config = dict(
    model='image deblurring model',
    dataset='capsule endoscopy frames (Kvasir-Capsule)',
    train_examples=42238,
    image_size=32,
    crop_scale_min=0.7,
    horizontal_flip=True,
    task='deblurring',
    loss='l1',
    arch='rcan',
    norm='none',
    hidden_act='relu',
    channel_attention='se',
    depths=[9],
    kernel_size=3,
    stem='deep',
    widths=[96],
    residual_scale=0.1,
    init='kaiming_normal',
    residual_init='scaled_by_depth',
    optimizer='soap',
    beta2=0.95,
    learning_rate=0.0027,
    beta1=0.9,
    shampoo_beta=0.95,
    eps=1e-08,
    precondition_frequency=10,
    max_precond_dim=1024,
    merge_dims=False,
    one_sided=False,
    adamw_lr_other_params=0.0012,
    max_steps=17300,
    batch_size=128,
    epochs=52.4,
    lr_schedule='linear',
    final_lr_fraction=0.05,
    warmup_steps=3460,
    weight_decay=0.1,
    adamw_weight_decay_other_params=0.01,
)
Rows from block 2, named by matrix and row number. Rows with one number belong to one channel. Each number is 128 + 24 x the weight over its row's rms, rounded and kept within 0 to 255. All counts start at 0. Numbers have three digits each. After the name is the row's rms in percent of the matrix's.
# convs0: first 3x3 conv (model.blocks.2.convs.0.weight, 96x96x3x3), inputs 66-76, a 3x3 kernel for each
# convs1: second 3x3 conv (model.blocks.2.convs.1.weight, 96x96x3x3, transposed), outputs 66-76, a 3x3 kernel for each
convs0.20 081:109152141139157132116155133111124118133139149142143147118100164127127123111116124149111136140148136128126101141092121115087125100127104085071143103090115162112133118136133118162122127177144149132121148136129096093126128087078107071109118114116143142117118156131098143163097120148109067162106039091
convs0.21 085:155156130156131164138179122097116118105112116103143130147121111109134107084119144120146107116091111105122152136102110136151146136145151135139111130123144124137126163135123130097162138128131143160108111090155115151100097089102115074101108127107159145112113117165080124103131125130098146101100156131
convs0.22 074:147131147155151143122159135128130131116121133148202106127147129130133093129116146144133141143141154144127128134136128146109120125113126136113157150143187116144124146142127127179145152143145176121118136128180115142109116185146158137109075125144122094094116160110112152144154148142100124147111138135
convs0.23 092:101161128103117111140108148154088140162129112152123113130119106099113152121151133079139090092140126100092116150120118134125102141112122154156085069179085098143109090126161133121151130113137185134135182133133155139125146132128110158115148126109139116148184097108093128123121135137123161129152144137
convs0.24 108:131133123113145071130135088132115118130140153126127112126158118134137081134107159135112112112117129147108121125085141161121173140104112099092116171114134150130145079117154140130147090105113114052093133106145111132127137110108155107166146102148107172089101187110103129139132119115141181100134107097
convs0.25 103:154125129150083126182112125110100119129110181121179117156135122132122108125144122111194118101148109098146101140116128125106119167122166122152104138073139130117158161094134142076159155113121144099138085112115126108107111116121142101144110153118108135137116141174111112096118123092093157121123169096
convs0.26 114:111075115130139098120114101118118120158139147129139130117106132124183122116172110122150145134119166121154138121116108163133184142100124132128137148107136138124155128120141152104109107092098092086127135102130118119114134102106086138120146116104087144121083169119089088115113109120175142134160172163
convs0.27 072:179137125150090107134130152148160118125119119122152149131113151130125131096126091137118143132143110154130143179123154138176158141124144117095141123155125163175140127153133136127158125118116104095107133145105091081098131146141133159132115102153133122124167164182160166140144150112160131119129151139
convs0.28 110:146144169109122159109138146113138135119098096118126112116113100103109097095093097124124131122127124099116123096078078088095085084140117127142141114125138135099118157125131106141128164140150138150145164145126116111079148146148143142145118126116154157143123134125135153129136123118132147124146120134
convs0.29 083:125140126181068122165107139116138128141143132132202083105132136115124155134116156100110130120136140138128134125110133135102114156069153123110125089209094112173098125131105110100101100138110132145100134142152126153136126137161128142139120116127128126119104088171128153131149090102134051116121075129
convs0.30 097:122113110169071114143124127124117104122152095116087092157150097146111136131168136145122129112149128145142136112136152140112128131108133108100164129112124139125104116100120124161135121129136101128136139141106162162086123121139167149126094121142146151119176126148168096110122088133153149124107111144
convs0.31 097:149136129143132115152102143104112103112097147144160141111081118123093091069086102124166136110146136122111111159134133121128089152151159158147118135105132155108135153117139142115094133119105133139146137121151120113120094100109102088120118133114146154151072110152123099117084119083110152127110119099
convs0.32 103:124163152084150137087161119117141111131120131144151155139116078165121112103151120143153147132126141110143147119162133144165131129136133098122107173106135155099109123162129111118123144125149100070104197154177095115134127147148122128140119103118141160111110087073089111106151142156134112095129122128
convs0.33 114:089130105083142097118136106108131147107124143115106124126133091114119121086111070124094114121125120152110145114098146130086157144119122160134141110114130168132167166150141140134106149131125108179161133085165126112117128118135130132115117157111047122113095144137126164157116159142107142146091110176
convs0.34 069:147124153124141142111071087128091141141095117156166121147083118116107081121135146125159152091163174134146146128134127131149151136115139107104165134138128093146122116170169160120080088178098163086116121182123111127127150160128172111157163141150096090088112166103157141123143147101132103144126137132
convs0.35 103:108142109151102174184134152137125112132157127108116075118151107127123131119143178107119130128123136146134134080129111101159132110130140148130144164143131155199149095074110102122109062088146109099101136139132141098116126098138138171151114106110166170143178080125116085104122143115099148085089102132
convs0.36 102:132140135153134119133114125123123132160138151121120105122187143060084113160150100144150167153144147135119140106095163134122131104136161123095100114191098121166119134156130076118122139187172156163093097100127149146137115153117125128115122109098110084109118170093133111043111105131089123154118169115
convs0.37 102:122159113143119116146132149118127140128168112114123144126159149106085132093093135115114149144125110136146137146132115118113095132117118139128175131152137130144099116118079143098117093091147149142089158145135157165121127131151155104135130143090142121141097119147107110090107118092098149124061085146
convs0.38 105:127150177106116151154120156130127158110123126125121139111108114133111127096122078108150119131113124129145137144099132113124123145148132154122129164116152136127117122131121161138111170124104133053091160196156079111092127126119110132107127146136166164226108108179134108105136171146137121199128147147
convs0.39 109:129126112126101114126086129121128148142126139107134132143132147118154106121134135149115144145133128134145119125165121094161111124118107118131109134126113142133086140150134149102164127175118153173161127157092093152131121134124176104178132134162134120125150087164151135131139138136156127135165163166
convs0.40 107:133153148122121156162170137140124123126105150112139140097118133142100122130098117123159141141129095140141137137133119143126108116111123119092102165123157106148123180159119163091171157124160099095098142129106083131099111163126102147146171126121133116123188143065156099110099127152080099138155132110
convs0.41 108:062124131110109166109140121155129149120130134125109098089155175130109128107162135121139133119145168120137147152135092104115081147116132158089089129119102131110153137134134145094131113141124098076101114120111100123127127147149145118121155145143128109106120136129119163116159122127159146169103076165
convs0.42 102:111119125125154123095133103116143152117157153136113170106090100134101101131085149130132146127140136100140131116153139137151128102167106124157105146110140180112106141082127110117094154079102155151146111138149130160149124125171111115137115118148106123123114162095133135119122075079135126027152097068
convs0.43 114:097110091081137057135150130154129126120152136122125137099174147170086120116143146125137121145135123150114095166074161122070141148123158128137150135093183129130174122111106128118142113101105108139181148102148143166119129132116122131150122141148120118140139116096114134087143170186100133150136129165
convs0.44 134:140112156108144159135120110144117138125104147113130135130120156123144113095146130098107125034000079096075127149120101134118145132143121147088133129099129108172091112125132099136127147081123126134118180079133113165101128137125128140110105131121163148136153184099125099125121135116124112133137135128
convs0.45 094:094128146118131162142102099158162122120166174153118105141112132173109082178132115138113111117128126111147138119108108133121112163111117125108115107168157123134128100134135169132083112130123121122145131128105124164107119118102136163141124133117140171197120099160156134130149143100153135129146119122
convs0.46 093:132116121189110087169105114165085143121142127130169147179145136165137121133141149109126128094113084099112110137127091146098109132135113115133103118065120105125135183078139145130139132153139159109122089136109130100113127135155139071150118124128137161163128110141138149115122114137131138163137138152
convs0.47 086:110150134157123150151108155157131078117093135138159131120139120145109151116102126151122119137119131129114127115118129102156127144118129113156101110109111116098086099187136183131094104166102143087153132133111111142085153120118125130108117103141114164099105161142142139134119086159166114164176137128
convs0.48 102:155144108125151136115162126136169132130097107126106116142109145199120163097158084108150139113132135115100128161149162156086143123167126135152125142137124104145119165154113139157140183125151093130115142124148114126137141140145097193113137116130116175134134133096127133105192141147094101124159117162
convs0.49 117:138150116187101144141134084152120135127129138140112103133124179200090184142124145122139127106158135141126130164108109158120124140120130161125149183117106143114155135140112120191099131160113173131136137096129095122088114152102085145119128143138119108169113101177095116145127161126145125190146140157
convs0.50 085:125098146142115097129135109144111119139163089114143112141101136132138134141168146143138127136087137156109144123131170080172107114095158105141144106085132105151117087169103149117148142162127091116123162166093109074101136109158122169136124098123168083155167125086148164114110111133125097129115107114
convs0.51 109:141137142125157155074129109126167137129130094133091154115161157166134158128132119134067147145134135117160117131111134151135135111138115101089156113180108133142111111157147120164099146149174116120122141152122120101128164128118106125102129102124111067103127112058140104137154149160118081127120108153
convs0.52 101:144134115195153077204152112135118132121120090125166154185149142150155094144121133115129124106127121125128126137100114115119115144102110129127107101123135095117125143133118100122175121089183129154113122163129104093097105126119117124119120102128130096088101113032153106141104120150130107091114103101
convs0.53 104:165125141151165124140133140083101108117093110129128126140148130055128088129161136139107130129131126128126129121100123155137122109132134094112130162103136141133120118159136164116089141096036066098116124142109100133156112113157158123174129140131154174127159177140150141155107109100117150148114104132
convs0.54 091:073140124111165115122158143111136153117117156121103168160113099148134109169124141152095139173095157171104126096149118122130101108172124141124088117159107126140103135144169137127171101143134132122129147081123155132120130130136174118128130122118190133110157154101146113090165098133133110111153101122
convs0.55 111:155101131099109165154148194165115141109128138145088126132115137152143090143122098133121112150137142145110145088155146095120100143152172097146094064160127121157151119175170099107199120103138165146128173090142141140153133121128134125119111149125120118077162120119084140125109112120120113087102098114
convs0.56 083:134152120137120146106136158123142153140060188137169092119137100142166101146114117115120111112135170129136122152120125121126096109172147133113156115098186098124073147116176147117131100096169134085118138150157142130120137144159129048140132136163120149148137090076144123138134148096143140134105181148
convs0.57 107:126149162077122129119096095119142145125103131139115149156152156110138070098150118140118137112097124103106122173141155190100165142121116098107131122135154090078116106164121140120132128136086146169123095131116067139123111115146111119099146091098153129100132161141137126125140108150122150151097130135
convs0.58 100:143127128111177113160153090139107142110152144167127136154187127105129124113101145172132122127126136156112142164107121149112142141118118124131122138112124099175122098104152160116135071117168169154142112128121145135149137098115135133149127143104141110086128146123102122180120133131134126097108107094
convs0.59 100:151151143186150143141139117133137127117148119135113132145109148149134143145114131136120154190160141127174120079126131144126163126146110163080126100142095127155108113129134117120139164120165136170143079134100108121089108156104113118131114145129141113148149114067141114154083103150067176049088069119
convs0.60 089:120174113103136100129106105117157114140139138113105138133117058096122133148132147186099159168172199143148109121136151096127119160123109137192116122143150128079142117080138158152121110168112145138174091131115141109127127118132134113141151117112137107148123118170124139150124116122134140114096132141
convs0.61 097:114155120153096169104153116120126132113130145092105120151146151106120152108077150116118114137139112140121113122117134126130124151136125131095168158143077133232102110128115099171106095148160139110109081158113115097140129157098149088154151102098098099150137052148134076114120127139141140162086118125
convs0.62 098:113171072130155206117181190110135118138101089133125101118097076086070155148143132134117125136132138140120149130149110142113135144146138115113161113154110109143167141137164171134125149127135153135087117090139122163118127141145135116132116128151161118107123124101121113103135128169101145134120115196
convs0.63 133:114123160106150103140128151102142145147117091138129166167087114065177134187099134118155137148099122121154129134136140126124122130125132135114095134164166127091125122105115157151141099083114159125132112161127137081117117126121140111130132137131117149110127112130119145138098115142150119102130145123
convs0.64 084:085115098123075117141119106116101115117151156118123141153131156159156130112134142104130122153160108129104096143128094134097151090134120125118111166117130168143112172145159161140134138154126147091120153154124126098152118113128123139128114123135138128137155126147123127107130100149114127138135133118
convs0.65 105:122133142129101118153081141119119143117144120120091114119103128123083079103095129141123130138131130121113127102117097145171142129131130158128144122130112180133162115106102104164121139119141166255172109111134117134115131150145125093088144157140092102107135142145145152134096124124112132110121127173
convs0.66 100:123126101127116125107124112145120128141102108140102116161138105160131097160151136110120131123133160140144135108100139133140146112138127100137166052083126124128118141128108110100125128126139081085117147148151137110135121127145104120128081072120121141098106146112115113079174131095152144135130117099
convs0.67 109:132177137120116117107120147124108095121124152128092102130114134144123142086152144118108133103114131116151123121129114123137125136112124159105165084106126122135112103048113135141125102108107213225162168164161144117112135175148116112127141134127148118124116122147100126114119154120110108121131100138
convs0.68 111:127104097094078141104103114117126155132145108120114115151124091103123116070102163126143152120097119126129128161148139109121138140141144155152140129166123124130142131143146142138149133169133172147165115099157133106147120124140114137161156117150112110115126132130143126125113119133112147135105132118
convs0.69 075:099146142119144088120093120142148119107132168121127116135152115142141119149141113181149158194185141176135136131134117141113097169118134139165152159062130151080125091092096122150138096102112136121125092117152110119126144136135107156134145146107133085139131098118110063161152118117120177130102141113
convs0.70 106:140140126146119114157123122129106137142121138118147109128136125136092112110167129097128129117142109126100138138111117110102130121124140142153126119086128133138150138157144102127142149111122129183129129108129131162146113099138133137123137129136147112121085166156137152136132091118098170125129161122
convs0.71 107:125113167156145160161128152144124169123140160116109127091077133116160155150114118134151139102139128114130133116122143122126098139145133144147119107105127150154174136125131151161153082058093111138142099171122119095126101158125158165138134166144095127169104124135143112085136122092107074116107124117
convs0.72 102:147126090184148127162141152131137137133127138096128171140106118117140130106122070128127125144118141119133147121134107117147136144162145159154131119128132123162103188146148170125163144146162135166123097140132123129121130123127159130077132145115109098130099105113110119107147111167158139122131138146
convs0.73 075:140102157128151154135127140129091108111126111107126150127095101083138126076135096145155150150157149146189177144123105123091108108101109090103107124118143117152137070092098097098116107105113130093095103099110169137128141144141161158116136136134057071106108126087133107083111138132157153124108129147
convs0.74 103:077125108105137083119139079101133123133119141082176133126120117072115111085114147135124140124148143111140120160140128122179109132116133151123111185126133139095139146119142160090151154136151104116161048101148090158116131132116150046142167129138132111118125130093136103148134159152139118117108127130
convs0.75 090:156138130129146113121124110123145112113171092161115166082117105185117157115134107131111119142150150126143113084120127117153094117087118139160089119130185075063166116146120136114143126115135137165172106070104161149097125130181136175130143119115134146118086116110125142117121091130118203069137115146
convs0.76 084:113105118101140103116129115124125131116107132148161176148132138151155134112114143153139140142133103128136093142145142154150115123078111134160099127078133110109130101089115113033135124102134129103138132119164090146103116125106109138123085116140106131140079111120090115125157136107102132136119124097
convs0.77 109:163122144126140127136119143131127109127097125165171156105108167102162157118133149133141126137117134143143108144145141100146118141124121131142137169124131070099096149136070134161118165095065134145081125119117162138118127132130099104093133123148116126139140143129090079139121086120126116162112087097
convs0.78 077:170125128145141162128131094130128113150148106092098132130147139139111126107116092107138138148116127126114138125161125107123179125130127077127127172102138146130157115145082109086128133156117000001016081103110132141117154154172120140145119133136143098135156111115140187164131101114135113131108113144
convs0.79 096:121125121130128143136112112163127113132162126149145132154113119046166137118117117135111118119111101141107137107141124157139148129133111081204164237095145141141158125114140149129089097116146155140124110129130093092128152129117112124133146130131150069115076214132160083136132117106121156140141108136
convs0.80 100:144121138084136114096163119129147129137133117148158126139150118117115133112107152116158122119110153133129150128125147113146142131128137142144111161139136091096142120135106114129126129134091100032148152177130140069101143125136105110145119110134154209156138101149112130168167149090142129115171094115
convs0.81 109:149119112156084166131107142117164123192142166159151169131101148158104172174162122136120128115143131135136146114118133136101148136103133110148121098138121136133137115100129124190103090115083116167105109116100129159139118134112115132133102158125119142094144066186167161114125140105155112135125118186
convs0.82 104:131100115100105152122102157102129132131126116111154148138115106095150121165100104130122126123122117140132147108128137110114139117130145137160136076154144066137119106123125128128113138134099130151140079122111127107127151139120165119117155152138148136153087136133155155155134121155122138116126157136
convs0.83 120:142151137129134149122139152133133121125108109153157167095130145111101148147127124146147142126116120133126124139140137129144116131104111137143135129127135124083125124117107104150121116122136126117107139119089146147149127120122136103139131154147104119092102156155136163198100100119139164140132141163
convs0.84 098:145136119162135130085155116119141123208088083113089149170164146082178140100135109098166145132191160141146131168114143094164140107160132116104148146128161113093125140128127098168130125091132130185120153115097147114138124140111103125113145143122108164132133109110145115131135112118147142169125114171
convs1.20 092:133119123120115130126144108119138092097110116131168149184106112178110128117138170140171138137147150098137123150149147151135155142154123101169175097155170139123110087095132125106134132150170114153164146139133116114127131149124152155127146141096127104118129109086120134116111140137105172144109100075
convs1.21 101:151080177080209092123128150125117148133180123121133123155105140113117153121127119103118145131151124124113146108150113138122116134161114117119105116131122125148121131146117119140154120139092098174119132124123158093141159121150152122151154138143174152135162142105129123129115117129157151129135110143
convs1.22 081:127151124103050099147153105160131101130102127148129112164129113142145135135132135169141144114114135103119136128102157115143101123125136094140091164132130106118078114140118117103102095096127105112137135128116118115152130133111192149110132111157136180156120098130101084092150165150130087124149116110
convs1.23 082:141121112127140079126128098124123109149112096118145158115119143125126207119098149137140130106127102130164166126144100138119137150111117140123106167093243145115154130121139105118147133110123119101147113161094126132126166098118130095138138065115121151167151124094127153119160124106138080125134124127
convs1.24 110:139147157099150125117105138105108149092132130145161154144121139096148101109139165114119113100140137132131140114141115088135097112161140141157097148082114140140129132140154115115105123115158124112148126098126170171131140162091156163069162164088115100119139117168136143140157160121138093115158107137
convs1.25 104:133089141161097150119100128146113111107099098159089124134136060138120123128159116110165111092130099087173093132144126138135128099105132099126106129188136136117126148105132163134128135141122139140144143161153107178131124147140125161114095113126094101095094126099096130103137119120153136160174158139
convs1.26 122:148125155121157090130121129108102136131221130123100110122130141093123112143136127097124126114193106110122134137098130161073152129141110130123124101145125131190094149161117104114167136162098148164145124109116127117145126128157114180114132074148131087154156180089119134142140126120122131117131115112
convs1.27 088:126120164104139106149112109099123134128117111137152132196160148133107112163128142150179147106112086124107119160141143161184147128141124104091092107109119126135161138150176174171229150183168101092129136136164159160159138125110135161143096111119105119161138164154141160152129127155115110104157146173
convs1.28 121:081122095136096124149148152137114145132127120132141150138113104116136124096133144120120122127098123100102119127136137145117137135126128105128123152121106136112126128133132120163131139183183139174191130174134160164149117098124108099113134111124116120161085156175153181207114121159093118161117125129
convs1.29 089:137125111154084145147128127132078173160075160116124109124108120093157179126115138124139122119129130122128110108162110104149115113136119122126123108079100141142138141144159079157135130088157113140148118132114101158111090129087109125080118163087138120131134124133125136124095138104118151124103158138
convs1.30 096:126109153119178130115137163139126140110110150116135138079136164068129115096125128119133112134140138134107134117141102102134113102182105150137144171124097124179149129138125123126107112134100159112098105113148142103188128140149136124099154134130088123120100128151125154137162113126183067085198161156
convs1.31 104:113123117128107166116126155143152106125100096130075185157145127150109118128135128152168121092106128115205126132141136097144113103126125124126102129041129131175165130115154164088125146124148143130121127140129120141127142131146154110157129128141090118128106154128136126117139137134149128157153131124
convs1.32 096:144141134115109140125135127152095118137115154100142130153079137151149094135111110142126116132117130154119140103094105136114121123124148112195143149197101131139165154116142160143115119095142124132154108129113122133135128174149090126154106142169139130155150108160123141121111132127126122125100118147
convs1.33 106:178110122168162102130140148108177145138118166103090154146154155199096139163139139158142115139143145136155135170139117110161124113196163104104101119123113109134103129105106147110141123105128085127109116127125164089182127121129131101137134150135109134151112146150111118170073104146098107149151102190
convs1.34 077:114137170111119151105109155127156160151107106119114170144121115183164110137121097112099076092119119093137103109094132109158138138112124105104097158147151141153134139111135160122141125133107122125120140093118103129122086140089122125105146133092114113143149181135126154126143131169147172136134109096
convs1.35 103:137135108125122107120125165162115123139099107119156118085101126104131149134139151108121120127113113140134137111155129096098148151141157177167146079075091104116080134159154141139134151162121143119104116149148145174132141152131118120175154155136124138138126125136102088139134119114141119172123130137
convs1.36 101:121129124118155101115114107151162142101080111139089104127163126150088111160130131103146131120131105089094117124107163138123119130181179170122130128066095134178166103079118159118161148123119162146108135142134156092105149130123160160153153083108128145128142102139119169137150125124147113158139148157
convs1.37 087:104105146142142089122137146128125094161058120125196114077134083177168144099122150134126126145114117131138137119116156170115088121138129123126146110166109106057074117151136144160148147140115114133118128113144144145167098139134160098127124165156114159132131103104142117131114139116139156104111162170
convs1.38 106:102104142104107116097102131107142133138121189132108177150105149104130177078125138131128128132143132136143134129129132128124126137180100107114142095173097129135124095108089124142114114133136134175119139103123142126172099102104135136138134137146164136098113114145103093136091084111138102103156132108
convs1.39 102:134121140156121160136103142117187113134132102091135128133107136110094096147136131138119149133161130102119090116129125116096131094132119130130139153151118161149181130103129066154078132122114149141169163114143088126097092120168091122105109139135112107108126142138129139087096121117113087105123152091
convs1.40 096:090135079110133156139111138165140128131119148116134100143118101136144127120120129136129099191142119140144152137166154140173095125127123149120181062120106162151086086105174084133133122102106116135111141146126149145162074135112083131102100125025120128102144162106124152119123141116127174124119112082
convs1.41 105:162107153152139117132135125165154110129128124098128145121111103157124103150144157152101138107127112133102140121150123158101189122124130150178138152148125166181085107107149125142101132134140136148176131124151150134115116097125174143133142079140131111122151165117135141133103110154083132135139074092
convs1.42 126:116100102115121052107100139153145166104160169128133187080162176150126132074184179134119141126116127130118142139137137156161100128145131128132085097137176114140067119124108118115136080151138138138116132146132145126104139135128158122175129138140114126135115102129121116146147110117091139066140095104
convs1.43 101:118111130133155161133164100120123156176123166102083060067134136117144112169114148124130103129134126151123134147144113123162160112152112135155120075107092100124158129139136127134119145133162118122125110140157117111140128132116081145075110105118158149128124152150126149112119106103105146130094110093
convs1.44 137:128104145088198073105133151098132104112204070122068143146117150111129139117158136124088106123122117142106117149120131138081144136144115093170096156144164112182112130105104142118128106134089125121098133118129158101145129137128110050162162142132127104148132128132144151157104153114165127117102154140
convs1.45 087:136134164138097170105117106145105096107110120144128073088080124162138113146155091156101159128142154125103126172132137162105131173113089162169125104083157182160134138154119126124096127110116139112107094132153099159154102111135102127139158146101129129142127130153140123140105130118126153136154133083
convs1.46 105:135128147129150107125122117101111096128195151115156084092117137111151113111113130092116121156160128117078131130116157143095139170118099121114129158166102137120122124148131077161118126137100124148141116126129126113136133152125087134141081127103150126140144113099147119144145161142127122146093086146
convs1.47 082:111130139103103103162108199143169106147151096137100159090128129133171086132132111123142115113145121092104118121086117094129120147165099120145140142127156143183172093100133146146105124064103118122126144078136117142132095145142132083153157150092146132136128144150157117130128139117179137141115152138
convs1.48 096:127087158100149121110142090142094111152148111100087068172112139121124086125130123154144144127117140120113149166114172089157098087084081084143112127119115172104097106125098120111117158135102139102123126120120119120120146130118124094132081081117155148139130114100100087144111130138143143138125073067
convs1.49 103:139111145142159000162118095135131119135129099127135124058132135061152148094130153138112135154113152132087136117118143088128088100124126118143110081129144104153093149136118105121185114147139140143132152121137113128108118144123126125219116116150127115181107138132119128147116101128095160098101092122
convs1.50 085:129082147197091107115175107119105126123051149118156169128134121133145153116123142141139126110128137119118108120155077174088138103152128119107122114203142116133135147110112107102085128106121172133134103139136114102129125130156110138156134131143105107124115139136100104141135096140156124124183153122
convs1.51 105:122116135086168108111157114156123185145153137129150099123085133088106105116143115117108104154162161151125142118132117149105140155149118144112129159110133129138147102097102118158143109114114130141121138114121143090115148140159113100134150123134140156112180115137169144146137160140117132126101148133
convs1.52 118:090128119119083126139132131155165154131121112107103128117142068081122147135144150122124101146121111165133102117137138145145102177142125141132122187164149124112106049109130142132183122158150102121088123109111146136120080110125090091139109130099115143134098127152113150169150126111162122132133143135
convs1.53 100:094136083116089100148127102131186127147162173117148175152136136181156171148140142140134114143145117121147117110110141092135109110126143142112138112098085146121131193129131173148105117111108105141144130103117147135147094128109097132067126144148124101073147143103118135112110156120136125129133095112
convs1.54 091:139130120103117128119106167139164132144110136151132108156118086168112093149125122120109110104139107114105120120142124173134153140186122119093147133120099183135184119114098109136082087130106121156097130164114131191120104123108121101103132144098144146095176078140171110081144136111158149148159154128
convs1.55 103:077082088145136165139139132178165128130111131145147145155123128136107125130130134123141129119142113118131114144125120151107116167148134127107097150141172136098122126139136112118097119120142134118134119155113113143082123148168136102157151128130125122160093136163150096184138151179180113123148145169
convs1.56 100:110083115110125117097121116097098150125149106098146128135086125127146126135092113138116121128104133141140134159138089147089151124126101098163109107191157102121136090125156110184143137152133139141118137145097127104124155149164129148162125147128155153159090069118123115101101112132105118129119153123
convs1.57 099:138173143132145131121129124143125138108125155130131145163133151186076100145134113120136155119178149142139136119130156121147092074098115158169134083093121130159117163111082123120123112109156142133161109130117135126159140150099161161114111115137132115111143160114142133130140135176090107121085107079
convs1.58 100:144136099129108083134126100123139148092115150101155146133180144178105121143125147136139110129125134126121113119100106122166114125099087096100125133170134136105081089118123116128119135131126118132141138127148108139115164155161131096121127171112117114098120125133135109108113118119130126104141119100
convs1.59 095:159110135087074142119109112107110120138059127173132099152131099082106107117164113113149130108115095065119114130102146120138134135114156182071111135095134114152158114124111117129143116152185152141113125134128121125125131110108137133104133146123129161081152112093129146092099121118146047155138152144
convs1.60 094:145111160117165129135111188144132134128155080148094139143083166116138129123132138112021082108080092130102090136147118126083158141153125094122129108120122127101159108114100150112138115132152112134121117102130160153108156126148127098147167130148132093144107122127133131128114109162161122124113140155
convs1.61 102:129131157173082150130116130125163140150150132098153123123145137113108113111096137142120146158108132122138135110137123114131137127124158164168142119105200145078124105106113102150158103113135143136139120106142112203123153140129103147146123147128093124124139145107105151097132105187120131131098136162
convs1.62 096:088108161101121137124131165147109127169141052123076104115120123163147098144157160131130160133136142162148116121141130116110149143130141100156181097104162119148135131115103147143099105132099106107104130142142177128117121136123145089102136122125145136177140119105152126148112114169112095130128145155
convs1.63 111:108134109164107130121117076131129103124102083123113118009033082100129074174116175157146146153152127122109116111124114117096105144132132134126152078115097115114124127137139132121123146149152124163132088104097117113109139160175156165190157180159102115107116146134135125116137129110131140166137125124
convs1.64 084:148121185176153135159104142134154113162179090130146113095137154050101118167122141197096145170102138151137135140139154119105095154100133068118089122104128099158132092129115154131109108152112132146131108120124078156122126155127126117112123173131105133111104169094111138079141147147109115111114164139
convs1.65 104:132149116137092133117117145155200099149164176103063099148171141140109137129178136115144123110127137152139162113081120132129129125157103133083106158110086161169152134110116122127153131183150107157130135085158089107110108129087122103123147159104088103120125119107165073160088137135129125099118126118
convs1.66 105:144148142147141096146112094111152134186128155128122107148144130196091115132125125116071097108112128115109153153122140168148113115157102141157123121124103149132100140134142097125163116117081141173175145116150109117120138109108145147108158122100095118127108150161103167159133133126131150116151137090
convs1.67 095:112139118120115147154106132134190138127102127127181139126081118110096102138143140108136119141140148169135152142147131112133100156144129233171190095098157081142122120177139127118121131155162144093093133107098100112110143106120124110135131151177151145143109111140114131127137117142130163136132115126
convs1.68 110:162139121196090173138138129151126129120117122105149128078157125165118140106110170146100138145138124108127138105114128142114149104109132075072112082143125168084123127100127112144083130106106124124120100130138074154082104123095107149102103114101120116150109144151124157153153149167121145144145094128
convs1.69 079:123118148173103116137122157146161123192155133174132130127141132104127155092124154127125129107117108123085134140149123097146112114152143153177157106142103118155122114147095131100081108147117154112176091106144107120136136105108121145110149110131164157162125088145139102150111150122175105125156121125
convs1.70 096:143119131089174070145126142172088170103186090110089099115085171116118125124153120134124134116113160125157140120122117150123172147161107136126123127117155127149132113113086133119132130100114134118102108128107137111109151110145109082098139126124136125119150112130145152123152109141130063113126164151
convs1.71 090:090144119110111103118172133078130090080114122113148120139127087137148160114121126103105126120106117112125109108125117112117113095134144080079069119163142108071122123165160131121144125105112103132145156114124124120087117092103125084087087058147156136156117117141109125113123173137095156123144109152
convs1.72 122:108124128063132191108135145092157104105144144152124116161123138098128166085099144098127141126110130144130124123132099128109144137140134132097108174140081109096145122129124113150078120122083125135155139119156132113149129121124125117099142109136141134139133128178104127151136135149192083155128157105
convs1.73 107:144116157127094127139104140125160127140129133110142131110109108085127109113093099174179185131188172138133145143115098146110108146133147150143142119097117115077117139178126141109073122140107134099075101083080142148138119114123142141123130123117146153149129082082131096090154138155134127130149130160
convs1.74 099:139121128130106187109126185111092151123113118144089134169133142162113141127147118143115135121105142121137122114128097137112172109147109109146122067164096130117137134137148135180103106149130108127128128107162138109162149112117168151092197121097153139135127115164132104146096141141085146129113142130
convs1.75 104:119146111108131137109167159174105133103067116120148132157167124152107086142140125121128113116138105143103118114110137154126126100092158107158109081087150144173093138153129093132107127110121109089115111137170127150141106151157146132109152107107102081122116111160097114150118170112113113171129096100
convs1.76 091:075142111080165114125148094112135176124134134130097116149120128153119128111122121123108093120131141140124136133131119122148082096120140141145112120172146149134124126156122120178146101149147110107120139144122152110131116129138150119080128080091130139141162146152129121131160156164122123124097099093
convs1.77 089:117141110163111141162083117104136106106109082221190100098137112141118133125118120155131127133101158131134121132099128118153148104102158125104149117151119083099131125117095127119122136102110147097108127138113129140128118125151121118141158208145131147134122093117120133088135102108152135092141195186
convs1.78 085:128133109146126123163079186095122148140130158079113108142155130109160096149124116102151148123128122125123129182120157124129118125156164136154121122116089143114119146092124134141148149165119107113120117090099143171152134134136089130109130184166112142074113144103134142124127122118145136143139128207
convs1.79 091:114157100138105179142123138133089102105091152115128084097123122151101123105105109142131115137131149137113126114099122124164090138103159094107132126172055112094231110126127128165085094126137107113138142124112138160067123145114118165092102146128128166132099112176133144135121136130120157168142129111
convs1.80 108:135119161114126141119151119141063108123120135142142075141096112122213146109060086166134142144121104120116132128130124147152149143115104127175155123142085172082117148114104126154161154090116121169129128106129122179128120167168110134135133088144143150146124116124105093140128150084140124101155112120
convs1.81 116:153115104125155079112132133133145111096122037102098139140124098107098117122164156138109121129117113119119099110118108112163162136169151101113123127091168129159123141159145150095130115143121122088137120168124132095114081128173126119201120115145140117113133160086144143115106148136119143120150165132
convs1.82 102:100123125103096122147097119136123128160146105121132119210120125218152151132123134133125114142126146121159099141146128146147122062111133111144171088138126109102111161105138149114122139158152133125114140164142137146175145128115151135107137185114122116117148133147108140090115153154147091173089099105
convs1.83 111:135152113166172149131160141140132134126128131117121120075073138110166118133131117130153139133134139106121145130150109159156143125089119153184139160129141149099116123150160144180150160167146128117102141142116139150132133136144131139112146117112138137127132155139139156128153169128110137159122093119
convs1.84 103:131057152152153120135123123101106165140134115120132117132109138132143145125136128180131126168179134156160144167141168144132145080198143154204120139121122120096121131129139175125139148145145144135128120132111132112120111101118177106142098166135136097131128111152118085132135111124146132131114121149